Weights of a small segmentation model.
Model: 64-pixel images, arch resnet_bottleneck, norm batchnorm, widths [128, 256, 512].
Rows from block 10, named by matrix and row number. Rows with one number belong to one channel. Each number is 128 + 24 x the weight over its row's rms, rounded and kept within 0 to 255. All counts start at 0. Numbers have three digits each. After the name is the row's rms in percent of the matrix's.
# convs1: 3x3 conv (model.blocks.10.convs.1.weight, 128x128x3x3), inputs 45-59, a 3x3 kernel for each
# convs2: expand pointwise conv (model.blocks.10.convs.2.weight, 512x128x1x1, transposed), outputs 384-511
convs1.12 101:121136144153131154131118143124081120129124137090155157090116137097160144138153144105129148135137146136150132125085140153109100145133136125139122125109145118123128102106110135129127181131139110126132131110139099152143119141107123117138165140118138133138114161136122124158097080180130104181128119138108143104096108131113109108132146116174169135132123134156132125138139119144119100106106150131115124137129130
convs1.13 114:137110101168111105139146115117127124132116097079090140132115150101084119077116135126106135153126167122156145134129127123096122124114141143139130125130138122110101161155111170139148179136100101142163120120143113121142119137109126127121112103082109103141126146147127123126116146119100113104105138147131090102100096096111116103122098130131103097148112120114092100097065096108099110118155114111130138129119114
convs1.14 093:112117135107131127147122148143125129146135123127138144143085086161090106158092111126123126130083183101121175136106125107140111124156131102112100130112157131167173138166148122101103124122122115120119112129095158164139102138174141103248160173211127113131139108134125135142141108132126112100121096095135102133117118109150133088140140109094153096136176127118097096123136121134098112155135153131130142130139112
convs1.15 077:104117113094134128129110152159138172131126140120115154116104145138147146078139113152129141167137160141136144132151163178148144165146144120163180121187156143131118107107109129113112157113103194161108120142130114161197155146149160153151133164168130121165117081138144132134126119122115126110107146162114157129091170143107118097097113139119163151128137138085104102055110095079126099118128132118141122112106116
convs1.16 095:130125132140125128135122103135109141139113152131153135135117121113219088092123145134125113104157110096120104143135116148113153173123142122110123137092148112082133160068155139110144180132119165137110161141114150113106174080099176134120154110053112112116107108110105162121122131134140138143154119111131092103128186098131166107131150133109083118151129136130077126123135124103098121154109139122101152111132123
convs1.17 105:133167115168126113118118140170116145143136145132142153063079141105161135123163126128122121113151134103130140137131147145126144131149155106128151122118153165127120140115097113141120162148106154153184108118127083111149103125111124103091101100083116160149103107150121092140172144161137125106150133097072101145127158150154108109060074102139106104144108099057073112101139112130122118156182134146112116116096109
convs1.18 098:132120117127132115086097098159133114110129109125123135139151133129088165167145140123129109131120123097100115133103116138111117112088111115143138129117146108108111078133113147114120111116112084118096129161137137143107120172155148154149173148118098080131128180128073121106112115103128182134117101092131140172136106150155199180143135115122140129090129104138129162138107147144120134108139127115108134108089117
convs1.19 098:149146125134168122103092112111102113112156122113155144132100114139101111165128140120102113150121159130084113126119159121111135090101099116150113137109131156119122118155182111099131088118154110102094129103101134156154142124110121088116147120121144137154107087145134136143142154150067126126110098173138138126091094120113132149117134112096108142133169111126156153118116092146079124120120119140139128131108119
convs1.20 102:116115101132145119135136143139119116086133158136082160119112186175119108145129086132150133122128113121103091135122109138174146121105144096114128109120119138123129163169128175136113138113144121146188147118114148174122182168167155101085136098129143140149125133130136110091108127113127144122131155133142135152155129108121105130111129076120159175114140114131138108137123098124134100137116113150122114143164132
convs1.21 097:106142146126130144134127109127103123133158067104147122153126103145103161163139187143126139129149123103132169086132146095131129111140137120111089142194108157142131114133111117156140134167174148139056131133123142140112148106163081104185124112097123156146148119078109133112132103113093098130116143142126115104129111144106125127099147152097099144114105109128127135089116153138167194139161138110121110149117117
convs1.22 093:116145130144134178123135150160073106195104082127127097127147093145119116129120107151145123115148116143101128103090158145123144116141123118153159104109132118134142150113102087139125119122155108135148121084090153104107107080089160126116161121180120127115139135130135123157134128124134137125116154073125094129135068138112119127153130171132102141134146129100112180113135150117172177136110125110113142142124135
convs1.23 105:145110131134173133109139150142097133164104120118151144129143154100106158105124131128130145110139127128123080144101087161125111114127128104127141105124148118141133106150090125107088133127068146135164137124129105103144200139114158098095205153125093141125099123127097107120148144090155112115143102142129159153108090136153098167090150127110149115082081101096121161099144175125158171119104079158151123136140136
convs1.24 106:115108141123143129121112143126144132138138109171115107118188164107113079122110118112146155117103108101094093165132130142142153148118132127105177158143152122155146123145141122130156149133122153095143131170176128135121115119170126148117122110099129075173141087164162167155126141108078139171106140196157130109156118147140164148110126123150108091118103094089095102132128093135109125127114129125107130119102136
convs1.25 086:144105144128119113117119116156174164131142136129117119125143169145143116149118145152136175137126153145146127136136130124138121139145146127141099086118136090107136153077109127138172154142151128117123119113131133168170130108129148125103115098107103102158103104131126076167166164104108137166127151132129104119048130122113129139110125132110126123155121105108111093087151118093086101127150112164152122110110119
convs1.26 095:123127147106133115120112105120102118142123157138166152127108084158115110149157129107114109135140122137154165137146158132148119116114112158175177120107169153158143134109109132114139092135122145141093144117102123152112161183133149105131140170113118120136132099151175151152157099131129114157178153163150141072177139114175192115166133137110136052146118125150111115194114134140123085139151120149151158138142150
convs1.27 093:112091129115131112132124107162180106145128150137100144110110121137179141129139155095113117132168174128140148146145093112141121079115156139133159144098128109143119132121104146134102078128111112135121143114135116143103117096144087117109111127147133145108105130124133151130100085075130112106152150181152122121135121133095108131190161143119097108123092119124098104128104098153107109082140134129147103142147130
convs1.28 114:162131155134109141142134139165158145133158132100135127208163122182098080172118075112137098127130112112093117134094129131129149124119145099125124099131155149152154117088127150145134111121143161118101109142135161132166102092103111119139096108139135135142131147140146164113132121130136107120125140136131106115170136119210175155121147136130136115128175098178179126169081109241141111151116111116112130150098149
convs1.29 091:153130131136112114120108107115155116093181099159153121156098144186098121139092115091102139141120133106129133121118101145111077144143114133116107086110117122121106156088144163113139133125166149121089147117095138129078125093135157092070127071103135099124098146155139107166156133173112077156122085155165114135156082119134062110113130146122124103159138176174124143155111149159146165153123124134112133129123116
convs1.30 110:124141122131158128104102126144104130144141091115109146135116168134042145174163123123148108110080122128137087136105095153164113094108130108139122116114103131102128147066132131090110128154125119169123121111178181159141118119137144101114137144096089142099108143157165151178143120160164128142119157140128120169140100145177174164152153140125188125116151099142109116155115101142082117116139147126159146125124108
convs1.31 114:120121136120108102121134135130132160152151122155141122169158095113150150112107107141130129124143114112126131101131157137113120126136131160159089141150103110145157181163162121114161124121135175160085155124109176166155141139112103124110115118134146129100137171118157132143139147128137110134161111116159147083116146157145143136069084127090099118074105122192174114110121102101103086110125124122117127110126128
convs1.32 097:127147147121139162125136148125130131132135117149139133139129109116128137127147160161137157146107116139123097132136126124161125106112087128121137137143137136152146114139119115121108104150127128130121122145127140138124081076116087050102105089081131112067123148112138152126143130109141144109157134114131144125119157119128147163162168184142166143090118110141136156168169192164167191101127110113124108102093112
convs1.33 093:146137148124127118132131132156142103098137100128165151148174171069111128068085114118145110124101144146128140143084083143152126128161138116135153153143150131127126093080104122157121157193186102133174140130103101131120175145129138120077175146161106148149115115126132146148136139113115143086127135111128119130151162096121084076147144157148158147125115110133144152111118145119135142174156156112110118158149143
convs1.34 093:160116126101109143115118129085112150127144116133114134113115128160152104146140100105091096132131113121131173105137162134122151073109144142125106162168137169143132128087151135139135174141139124133149165142148135135113160176058153119124120137162109121106158156141139104123103144144091159098092134097134113072116139094146098105129084118107070141113159180106113137109105161130154143147125122124131126155136148
convs1.35 085:109140115158147136129150122121089104143106113140120104132151144167174153161175184189157182147132152209182164114132109158130163140149122137145164141110138170146152138116101113117131136104112151133126147107081154149133116153136128090113120103142176144152131162103147116149144119110119140096117117132114101121119158110092106147118150126134123179128141163067147129126164128106114106095094099122103086098111101
convs1.36 088:147154128108121134102142099135149129192169128149131125142115113134090103108097129139113134112119160139132178110154110120124107145157096124102135152121123127147129118128122109187098134130108096161104157113140148176096164148110172112149137174168113133122126112130117094111128151149154152133141180139145152148165133120195201129146147121113100104126166097139112135140103106094067133136120106123159141100123115
convs1.37 104:125086117109125110131108115146106151106129135136110136161175174157100106097085132106162113172170125135138129117081120110134133133131131104109127135109123118132135090132156128118122121111142130136125149118129134226126105075085161180112141130083108092095125144143107146110121127153093121117146152135097130152152116158141188155095105102119104150106127128135116167111123110103103158139138139117126132120138125
convs1.38 084:130131135131093100154125125151157152151106138146125126117107166103133155109091124102142201095124158118147155139132104132111140137177188146143141154172137113080106123143120110084118158157165082095089150153107109134154143159159133101070123092124112158141116148169110143143110107146134091130123140107150155151160145148144150122089121082148124102153128147126116128113129136113129109108119127114130103149128164
convs1.39 090:127141111131141108135144127113189105148121108119139152159155132143149113088084106119103125112105114122143130144144122121119152149162148108126131119138120107131116100066160078139159126098135116143216104136175104158104089139176110163125145097087163136139121138115090105096133123143116117110087129132148150148150156145116091078116153142112117122097109098140132082174133098146062089140108151131141081145112105
convs1.40 110:119109102144130128125142155132142121106126148124129163115108131095128122155139124138094160100099154127175119128134110143128104153148128120142120135125119133116125125088083110100085184173125115136127145172145117123128119105079100184144093122157123121136129120150134166155155145064175150104127139159140098109176144108137139149138134108136136107139151125090069142141135132135109119129138132124121143128109151
convs1.41 086:133129133113111087123121122121181114143108142126102129169160154136109149106065151134149134106156158121145134105154102143148138131150132134139112128153114112087088056090126114120162165188122123128118180151140122125119134119167061109139108122174124135106122142104124128113089136066148145112163126131123113121114121101098064117087087100112162132109130143127140161092112128070075112111147133108132126143160146
convs1.42 092:137112138115111106145168129125107178103143114136151114114114108107095116128123180147121069165152103166137130155140141101156117100169117126115087136161137144103159191137119136171121108138132108121068139129106100078131155077103156081127149156150103128082150142133167113140137096136149145098108125124166158143100136148110110116113120156122113112144144110140104176111150167111167121125105114137146119171118170
convs1.43 106:143150144137135123155115137131142136111105128108121129155116147138087124109144109096083085120143078139152086126167145132149129142110099148149110152161121133185131091124114106141125127101132122096114128130144134060168157125075130123099155180130108095109148128108125147124080162140097099165113128160120109157127057170182119212117106121116119149135095128107181173102130157096176160157160144118129110099110110
convs1.44 101:146143165122131126156133117112119136114112110136158095166160134156113080107108128107133145130118142153134175112135120100140103151140119128117172115138141107119108151141137145093133144122114145162121120136126181160096093113164139142161148156183115175165118141125127173152159158140126142070149153095178144127122115084142156094127149106142124103151160128154110167107111132112083102116131123134122149128100110
convs1.45 098:191166144139135125135143117143094128120155126111123095109118147131129155105143110123109098139104110171158133161114105133154091130129077119113151132110150102106100152115096161145106145151140152112095145114123143154096123132140097149121126119129126152135144133134170135166131139176103127146139082143090133144088109137100105097211154104213150088181140062105158141102082156088115186096111133119125108111127149
convs1.46 097:136120093136132089163129107138105067144160121122149138110156163124108142147124120152109098109089098113104099116087046161145086166138114115142178110147144120110137095087058116156147143105137102126147108127128131072121169125126115107125141130117098110173110138186109096147067062103113109134099136129092123145098121128135127117130116102146119084152132129101111159145145154137135141124116131111140135120138138
convs1.47 083:112102130106139107120129137146151174135164147156137126144125124116132098101109129124107104156132121126137121134129119124160134125097092114136106127138132132144141107127110192128114145118115107103107118137108100113126098097086124113130074110097118131088097080103103095099156119076129127089127144150118124127108116110125127110146134134131142139152130127153125142189212172168119132132120120147147147160149162
convs1.48 089:123161099150139117120091111142147154134142151105114106147151137135169103121119124104119102176165106115132107124122126130120125098099109154120106139143124148122102126080138131093091097132114135132075118132083119135103098121085103165076092092150117129132104124114095157102122177164089116188094112157122140113124163088163161117118148127143171144115100143124151147111154135146143160123149125125135127148163162
convs1.49 101:112096107111113129141122130146156125176145134149102141090112129114146150130117089088113157121128158147138139132146094127134106143126175131095147116149135112126105159201102084136128132088129130109216134117115117174106115113117091152164104069130116152157110125092080140142162129119131105128136126128160129133142189114117107136096126088119153116103148104092112109111145146112095115135089113138119099114152106
convs1.50 097:136142125154132154145130154108125137136170135152137124137174148144133116163124148085090116084120098157159145126120123120130156100115115163155134139129148106118113091091105138156140140141090147149184118096184085079115146097122122110148151140116115129145151106116152124153150151149141104128115080092148170123143095098089085091167143153154110138108111072179145099160114097188099112116117112107116109114119127
convs1.51 099:142133157142115118133132131092122105098135109106112118126141130138109145124153157120119110093108161087063116100112108102096076135140123120089114110124098110091092101100137136121155137137141119123137157089115181183161138069138122093074114082115144148109131129157106149146127103114144128118136135120149138141155122169167236197137151150095075064123142136141098133145176186153147173138144147188140148143107122
convs1.52 128:152116151139122132137135137119125105126138124142117129102106072136121087136116065115120125129154128154148116164127150132120146129101135135125114143097114125110137118130107113148167132121170121107091125111130071111128141110130123134145145134145107120121094123161094115115151112131148152159145164191139091099097096102098115144138137132142105082177138119126082078147105097207141099142137156135140174106121137
convs1.53 105:125102104147111113141130122105104132099109149107137132115135122124187165126148153110132122107138146083126118098112123147099149122127129126095144117130140128131149191130112140112160118120119118092179100113155097108165140146083129096141125118152108114149090141135106153128134093102092151077155113097095097094074133139102130087115100099197103086189167138141116093135142118148133143127105062127130091107108120
convs1.54 085:110136102092145129097137113126115107138157135114132112123107104147134084119173101117125136117095136121156157115132134126138108148107124120135151160167160155143102147131118144146173132120100132137117117080144121146143146135136136064152121173137134145138141119084169155158102145127134100103136094123110104084117163120100107114136123153095182168130127148085113132099145138092159142140130122113126140116134129
convs1.55 102:096119127126103118115150137157140090118127133098105162102117137164103136123168172129141120118091131113138150132107112134119125144141127114155149109118153122149129106065154166122097092150096101117120120140138155132106117117138164103091131152137118165095106154123124112094102116164170141156141149116088117128137117133141112133139117130163144113135146130123161103131108135112153133134154168124119113108125126
convs1.56 084:142111123154142134157121153170133130165048131170141092132139112126103110146104140129125130151155126142117156118126117153135126129120113100110117113094131145145113088110109118134118138098116139115137105148122133116126110101081155125084148161123123126114163118142155140125120132114092162127078115127094141122090167122104083092137125104160126102115096093084126111054131148109154124125141151141148142134131128
convs1.57 098:150112139121125123116109137099166120121155152116131108135132123093144084113203124138114141120123109128119116128126136166083139083084114138090104136120147141145114151146158114111151120122185137108153134108149105102135127075173101065133139144151130170079168153114117133101136138118102182132082117130137127152107127095115101113109139154183131162112033099123087101083138087117181128126141145121118145158145123
convs1.58 104:105146128105119114136104099126119124120137073160113130142124133162134115122174117103121099109131117098121092107106119104112095116082114132117139104096160118092150085133086138128117127131084127116105142134133105084113127147124117147119075145109151114139142128139129133094100106110112121107108104116138095115147068130112128138135153150103141131130114144098102147106086153128135134148145141122115135136115114
convs1.59 101:121135101121122095133135119137126132136100131141135108117069151164148145144110127095127144092127118126125152099123115122120125119112108108104153097134129073098100130077099138105161114165149094125163088143153133153144139156101158085097146138125123129128099156147098078121104140123142141140131145115109068092098130071105094046133173154085133160077137129117085109102107080126113102138138119137109142128116128
convs1.60 092:108147143081126117162119115133119109108093118143146140129104147129110124108101098161142142156122099112138121119127126128139174156128131136136162151125136118151123147153146137126100108139123135165207120152108106092079150144167121171124110101094172131140178099125122141142161166151137149143125102120130134154114109151124110126157117110105094131159092150141132122148088144096118079118149123116129095127118132
convs1.61 090:121076137138134126138134112100117115109114102171207172127164142114155142135111139125146121079096114129120096111095123134130100153169174141168153133121116135134118133124108141163128158129168107137107112054127134129152147131115163137157142147143116163137107157120154206151139125144137097136156112143160176131129102108114114133133141142123164153137127158177152140138104131123125110125131128144155137129133158
convs1.62 092:111115110112122116094125135089124134110148131147122116157118144134055108150116146155163133119115159152110118094105105088135154157157152132150126144180152127141113099092124053107127128149190128109112143100111145174164138127143084078131117154150175127119119105156156122128146161157155143127126133104134117115119095097108134169109137154161145146076099114106092086106109134121106118127104106116130108103138138
convs2.12 102:147121124126122089135144175097126092133120160130186152131155166096123141125124122125100114125117140092167151142149117123131129164138108133102133149122109158166152112133112162186138140148167141120108139118117117179105191137161141155113135174161089102134145158116119151138126144167132115153113115095126128152161130094129157148159128188115173112152107207151141165127111094129158133092119
convs2.13 103:127135111167114117123088112132168093134100071148107131136079192036128120127116108142126093118127116101157153120089112142120117131132122141089141123125146145115138138119112170180093138148100197121140144114131120089132162148091138135132119122037121131113132149130091117152139132131160165093119056094135124135150128121125204121141106098114173157099104160167107160160120123121160149129149
convs2.14 105:129137123122132134127130120149152187097103126138203160112125132126103117125099134115111136086115113072117145161162124082144114137122136155107094120127148162137171112144139080081123107151138094151121114111123124117135116112120119158143101091116135139145109113147092111161112112138095127113130175143132092134137107100114112129108134125117130129145152071107159139064104129123148131140162
convs2.15 101:124144110128141086116141122144124087103129151110060114152127158053106108105125124122114136104125100155123117064096114168133143155128097155080107126106137105127085134132146097125091121120160104123127090104125136055130120171160127108133132105127139108111108120057119140072098088162172137172129078083133136132164113105130129119103128165128096146115104160157122127124124129107152120116145
convs2.16 093:180156143136143056124129139138191150117145143121136162104090109109174139085138135129083067132125070113129098178116111100123208131121062165125107155118141171161171138120111087112105181148193112081115181131118166131120188109104122133121149173176102141135143154168114122118129133103131094179143117107130134105093124123123122094118103116118142117151120176139086118096110121115119124145086
convs2.17 103:169112106114168119124143124146183158126088131119150129116124136146169135120119123121155141108140131154130089125121084093121119137136160124115114134147127127142130158133117116133111124097133109105110125122144155091106135157074125117147101097074109151107106107106171126136128103123127105151119089103158143121119134134156165133098131172139173141127147132121139061107148158123125132059138
convs2.18 106:127136137125108169127127133158144162131216136122154135114116045190131132097106081138134127157113126184117128139159120124148160114125119120131128135133128118111106125136141174056150141146144149126149135148128111181110129137098120130128139136065129135133113153151150137150148143134136138132112155143113148159149135130140130138097134095149109123129148153117158144183106150130119121165153
convs2.19 097:165116128101143124144155144155071104112145116121134125169154163041088137138112150135120112112169124085121145124100112148123094108148131122113104120128134126125081139129112138151104123121088085147135088158134101158141160144180146144141113133110120184117116127135133126110193139117194141112122122109106132144153132160155219088135103178138183138130144125107179150081135172136143137130094
convs2.20 096:132131107124117158142141132127136133094119142116141114125125187060120110117126118147133100207096199104159103099166082123127130146142151139161121116150151150112097127130123119160132130094114131162166139140114117147093070114091135154133134106138125061113106117125181124088151135116121133110131141104136136157140124125119122161148097117129110138142111138121143191110112121115124119113174
convs2.21 095:161125131134132132100156162122109103144144109120117119126100085060112135106118127084134098125123134155112131154126135117124148125140158109116140150133112076099127160135139095126129117124058089158117130133122085139123107102121131157152118109080121146107136148117136111121173129159114171131143118137130129101126124127139165153128119156130173120144157074123109128159192104135091132142118
convs2.22 093:170160098155130135105119104126139151158144141126078119145138103074121119130120119128143121162145143137135112096158128134106127111123115142113131131141139127128089150130108160076153176109081156149143154126137126157135077102174124166134119082156089173117148133141104106128130131139094140145113132163118158126110151153118114153115130099187144120108134092096110103073129129132103141146100
convs2.23 098:143145102148098092121093149108166143146122126099104125148107110211117130148120163141157099134127136133171105120152138099134140134123132143123137160148126120128148132127131130122091148129185114127115145143124121154120150153163148109124146122122092168135111119111177146154140097130145130154138140129128128128084133148126159120147132120149120157137110136091102129183151140115118130139154
convs2.24 094:140125141136128070140127151139086137090124120118160105116179178102119137138152122115134164115174134119138119077150106135115107125120119119103154114116124121142154105123106107129158131112093101157155111129144121109142115158137149105123135120062142084116128120095172148144163165115109106153105086100158135163123124138117129137131153115107119140130149101118136110143159091137206128125104
convs2.25 092:143127098119108158144099099134132111127142079137169181132153165178082121120113124090109128103153168161157121156133095103132086145125106126116132136121105083102137147136131153148129125137204157164106112119127094134131200129105129142144129092145150125112137093119122144133175097138145117107108156102107133119129125116124133110147153170140133143116095147101115160080046135116141132080106
convs2.26 093:107116120170137179113109113095200100179106154128114138154107025201142143138107139116118113159133097149160129133102130143134138065119134159138156136139116217105155130120143094116120144151114129098118104151128100155126131111148149108112141199146120110151144136143126161121155129077107152079121097149155147116147138118142135159113167118136123144109114124123137131085161109115120124100143
convs2.27 104:050140122151102137145136095129153155125122172126100138138111110145105142121129114144131125151097116178106116152103143121126106129134152144142136137114134203107109141102126070061122078127204184100194138150145143123144110132153127122124141179140149129121132114128114125149119116122088135105127120130139149097141100159137120134137140075115118115142137118119081138116132121125099136102105
convs2.28 095:158146145144152133131110123136088144101093151143141096149093082173106130126105078142122134116135139123090113044112124158141153086138124142111120126127114152159123149135140159147107111111130120158104114119152118147120112122154135160121132100114111128127148113149184100157123140144124128138123140133124131103086141133143130149150129131126138109143126118137112129130125140114130130147120
convs2.29 096:149169123123157122135149101157104084133151159127172115116112100102190109130134105147088122128142135137136175162172139110130146135112143151113107146113120127151145181136115167152099172107140114111117114104134142101137143128122107155151134191097103136119120127137083133134144108126148118151116144154095153167159135124156111163151107091107193113137142126151114099106146143094149119180139
convs2.30 094:128128174139156170135121127126081189134136162137162126154144111197146134126135162123151145119149155126126128155166095121129146119125122130152151135123132118127083140120162146151159092157149108158107092142143153191129064108099144115136109186051135042123144095176111166134144127119081131085139113126126139110129136153150122154079150150121141133148118118105157133136147103152117125120123
convs2.31 102:195135176123164071158157120151141152117102161125147131133121173103149130113153122152135122123105131131130120124114112124108129126134093176115104126135100101147133127108109105146129135132114137136128098132119132089125103118092137141138135128141121104133135123072114099118154122127146108172106104124138138158157123145123148138119104141149142096106114123112103113047122125122142108156126
convs2.32 110:095158161129111082159145111122125115137149150118039131128134127078136101141110113089097184108119130161121142106133153150118106141143110132117094135103119112147077104122132203107095137144110133150123106116127135093126091132125124107138137159085134138122115118098100146083084122159095123158114152136118111127109130102108133096128140138099111122128163124138110100076142191122106134127098
convs2.33 092:090126127117069173122114139126157099125161143126077104110130154066119102138108142102142150138103155118119103079095157113109101123131134114131141103134111112116159145113102066082115073100113147117117117127143140105103062143133131087116110128172124154101140144157142150121168133122076166111110137147108127100079114145145048156128121157142126136157162126095100104148161129092081142115154
convs2.34 097:130111129122110110075137166127041134137145184149097138126092084100144119107101109137173172152131090072155145143124127166121096148151127107135152147096155112153103134119107151111147117121093123136087147123138091124141105121218136122113109037077111089151156114125144122106165138128132121139141096106104145113137124127136120132142101120122205131127099146155111147128139138134139133140125
convs2.35 114:164124125117102121123147110144165114140143117122112121152093147004127121152134129119129124128146118168114116096121111107125130159140115143120129139139150064101153163111122129083155142144121112118141137126108109129153094137122111118130125118095126174101136126078171164149128138095155118100126104097141142151129122152121163136143126153134132123103156144127119109088119137144198127175091
convs2.36 098:138142127105128094105116106146154120119137132125151106137102049147124130141106143123129122120120119089127158047117147122145103154138073126151121102098129206117118132118097155089163167123129130123122119093129129116140173149150142145139113139138127101141153121127130130112150174124184119126117144127144175173180115128118135103133138144131155112122128108129114145140133157128099135116104
convs2.37 106:122124135133178095115112142148159133185132150137204139149122118209122141144167127138106148159157132110107098150142158189105132121134142151105127128145144092142106138148099132119110124152121139124129151121122102214133078132107113183137118183117127115100159119158122121180174143131120130139134167158122093127104115129106149168152130153107178130120109156148136128123141118142161138175136
convs2.38 091:112140035099142148128153105130128125087099121128088125110149102068132168124167135120136093099124126166089099127168111125135123102111146103147105123148127125123156127133155092112115108129189175125143147106106147110110097138098122141132122127167120118134147121121110079130173172130110126152122123126109134160162119131117104082109146102114106120111150136161155068113134151146126130129153
convs2.39 093:153125145127073157123112097130175113110086133134120104126112114089121118135104141171150094144106115134095115075136134084124102127096154159172153129153113148103135131098140120135121114131174153110133143151095118164125130096121121140133146144095136142138107106153137117147103155110078129171116103117115134121152130110136153137120128082062153129150131100108119151110177154129134138146087
convs2.40 097:184134137118106153161140169145145177130095140137143110137166169216150126134121146128146146097161147144144123088138133145143177125149193095126104134131142104145124132148132163158108124141167093115126151131131136140137110131192125078121145122115092117150128097123135124149129152135141114106128162158144126131166129107140085141113121141146119131135126118193179099110121177127159110134113
convs2.41 092:144120087075094157149136120153091147125123064139171147131182118075086154111136125157103128115115173093078111134169087100132099123128101139132142132115149093065085112114148085139113132155177084127165167110132137147112184081124143083124117087095121123106119082144106174171136108109182114124141092093096120080168097138135140147114137163122067124136167144149160141152137112118146130141119
convs2.42 089:111129171166130104145121117113116128132147114122113112108133112205097115099127119092124110100138090106136151154155132140127135123159121135125143096122145127121130136141112039043184132130073110159135150152123098177131153148051131150115127161117122114128104122138120120117194192092141188155102121130104098114126120113142130162115113170159158126121096148122076130127138093118116132116133
convs2.43 107:119151131116131103125122156110080138145126148115091124131073024201115104124155129162106144144148097105114126094129136173129132163125081139120127137137129147119119147124121149116156110107067111149160142127120114076151076092181139115126141087155143127125166111120089152134141112095103110098136094118147144091123138150112133194110137127127116129127128134076141101108174046121129138130103
convs2.44 095:126093144140142159149129091102143177122131105142191134133135117152113104112125142115083169157129143129104116091170115141104101171123143134111104135132132114134141149146137128164116137128107108127174105139108127153133129137154121108138122116053126113145135131114086085162119104128144095111120124155138127101159103133140070111127138128119139147108202116147096122066148148155152137171103
convs2.45 105:102137094124118143113106103125102140137130087126177110118099126039146105125129134056142103090119135099168137102120121126128131093149154111116103145131134051134083166152136147208120155113110118134125114125110110151142105095197124088123121149140128089081159131142109118140144109139128142112125103124110162085136136140132164165139123118112151125140148133140114152064108133101142121100142
convs2.46 105:104134139144134087135126139138065129157167124156079137131116059111122090146118108102120150142155155136136157171162109181125120156137123160101138132122143090164124121142128097094114133133168150118109088131120109151133059126214128116127111131040091129140127133082129099123091123138095136124111148167122118126143152139154179133124109106146195113137107150103146132071124173128147143133135
convs2.47 124:196132125120098122094144121126114116092135104152040112115084138029110123108134139112139127127124085131113129147141109092130167156129096106122123131112126141148111126118128110118153127122125143119135129153119130105123089190092125135149134117166144118113116155114116102173125173141100123153122099107119102170127129113115115099117141140165139144109139147123109100125120143141118128139136
convs2.48 120:105113118150126139127139129097125164129158125119129122151069082191139111132142123128088102095103078103136132168094111146137143148124127131143113130134141087094111162139131181105106131108091129127082122118128169063119165156156117143135114145118119136144137073087094111150123113127091108122127086153133136118118121123144140129123104142126127094100144122167099154118132141135112125107114
convs2.49 103:117146122114126127098128094129140102101102099130186151139147187139126149138094138124131175115123156124139105087156099149141113118115153124118128145097129086157127106127157117149134126136170122094132089147147148119119203112078142141099127131130150132108095109116132128098137130145132149111152105101105129196120129135140057167125088053122136160121152104178106149113151151133118139126134
convs2.50 107:091118134131137139130145153154154152166103164132078141140100104094177162099148117102151160125136096180144127094108130131111119193128129120103131123152120139123109113125150129162175138126109105130154134117147134150137124149178107132140150141074117138139134139161136125135118132112103137120129140145122126133147108126137168119118107125187186121125135132185084143099127103143117127135114
convs2.51 116:104149097102108078131158134131109116119119106119113140147197108201107127125117130107122120114134183137109135091130122111147121146130069154118120131119137101126106128107116096142107143131129099116137126114132119090144144147048124094130131188109149115132117145090100108088142136142107122153122103094143141149145134135127114088137152144111080131111109129115146154100095076122078127121131
convs2.52 117:135111095123172159119127135149156163138122161087172137148102122132095134105122144134106125141115106128146115110121168165126137130128113158109102140129118228168160145121123126106146119159161120084119119126140131133134177117175120137151150105135146138147140125090186188135126088165125090116136139124165144127123115143135144138127089101097117112121121119185132141099123146129118116103158
convs2.53 101:125128104121139148123149132124123148199095068153126118125115152064146096118121105126125102139130164190115128158072109158115151122143143100094102140154120097147125131128126154158126119142112175140152122118099109135139128099166130120128140088141158109139123158122082117107151119155105117124140146124157091084167107158143102163153132110149153157125102177100097154083113165128092122145216
convs2.54 098:151124080135108157103135105084142141122128108124106129087116139141096124141112124127107133117110156115117125180111093130136097137127130146121162121126142089133106108124112095090113103121084115098106112088161122099132127110121135099135112097114108126132103151148100105127126127082114106156117145086127112130096139133135067155133092127131070113153109078127081141162147104152103146140129
convs2.55 085:117149132140100128129188134132159125112103129112103134097146115197104114118146091115141161108157105152099103158116090108122098157122117144139109156135112132146106150133141116149160145107154158109121124115113123084133141115129116165128150086139158106149150147127126102197176154126115098105129139103113116109075093114149113122161133141074137119150108172088171115135099100089160139128110
convs2.56 097:129118114160128094138095165110187151108151101106098135114121103055079144136125095135138098138147134149116131101103104098134126113129136132148154104079138111093118108131137093110140106148168098118126170132138134120107060113153127119108153115125132157098110139108123156150129127093079132120143084130144116114094132139139150139143126149138085154136119114076140120090149148139133142119153
convs2.57 097:119135118136104109133151094124100086159150162088106137111112111134129140113152100124128086091146130120088144158112155163121117131133105125088160122128092140128138131168097115136146110140080098145144139105134142138148071100153134154116140137094096162146106179120097129161114111112135129156147123155110112097129103143112160123147132099165109135138121172151105093219120105152145141145143
convs2.58 104:139144147132108131098140103134174147160119103138160124128177108113121133116172123100114196156150138156161125198145130134128133094133150120122118119142120167146139115138101143119123126123100140142122141149126138204120119146133134115146133116132111151129128133139146118132141140132119133141119106123144142127105133104138057145147157093106193133109155123052116146154100133126070126143105
convs2.59 093:096094118143139158126136181155163166073138119151171131142154147148119136119141144156168091149107152211185101159139116114122115132119106131131131127140147147093129078118092151122144104135199120120153132159134143202141134107172140149151101165112129109122155075123108148089147192119177113093130147134166126120085170117107149159130131112109180125138141135140157133127144134150112131110120
convs2.60 080:152140101123154133152183099136110125118092066113146105113104109120125121142114104098123125171128117093164106156155105151119121081126160134162145119155156120102126145147123052131145109094151103109122144122111096162101202130124107115129154136093116099132116135132131107158145177125127121123131066116105148115143141152137095136145130169076124146136177128123126122101116157131154130163134
convs2.61 088:117142134125132098132132082116155129129132164125134155144121103151148142134136135115110144102107159122132102114125105123120149146124120125122108123131096108150135085109147122090079085124091153107116107147109101125118117134107127102133140132142134109156127096122108138085129121144176112111119118187141087137152129085113100158100095119170136134125155149132114047111162098118147125138118
convs2.62 091:129166175163144169156152125102188105143182140129127147119181163114108143112140112129151169156166129130121132125173102088138092141116130124099133131104128174146088129125116134139120141164124103134087108107112103117132096117086137121126123112121070140083131109168143137145176110112157128119143145115140101144144106134121118125116127090110083122138144107111175124190095134131123116122160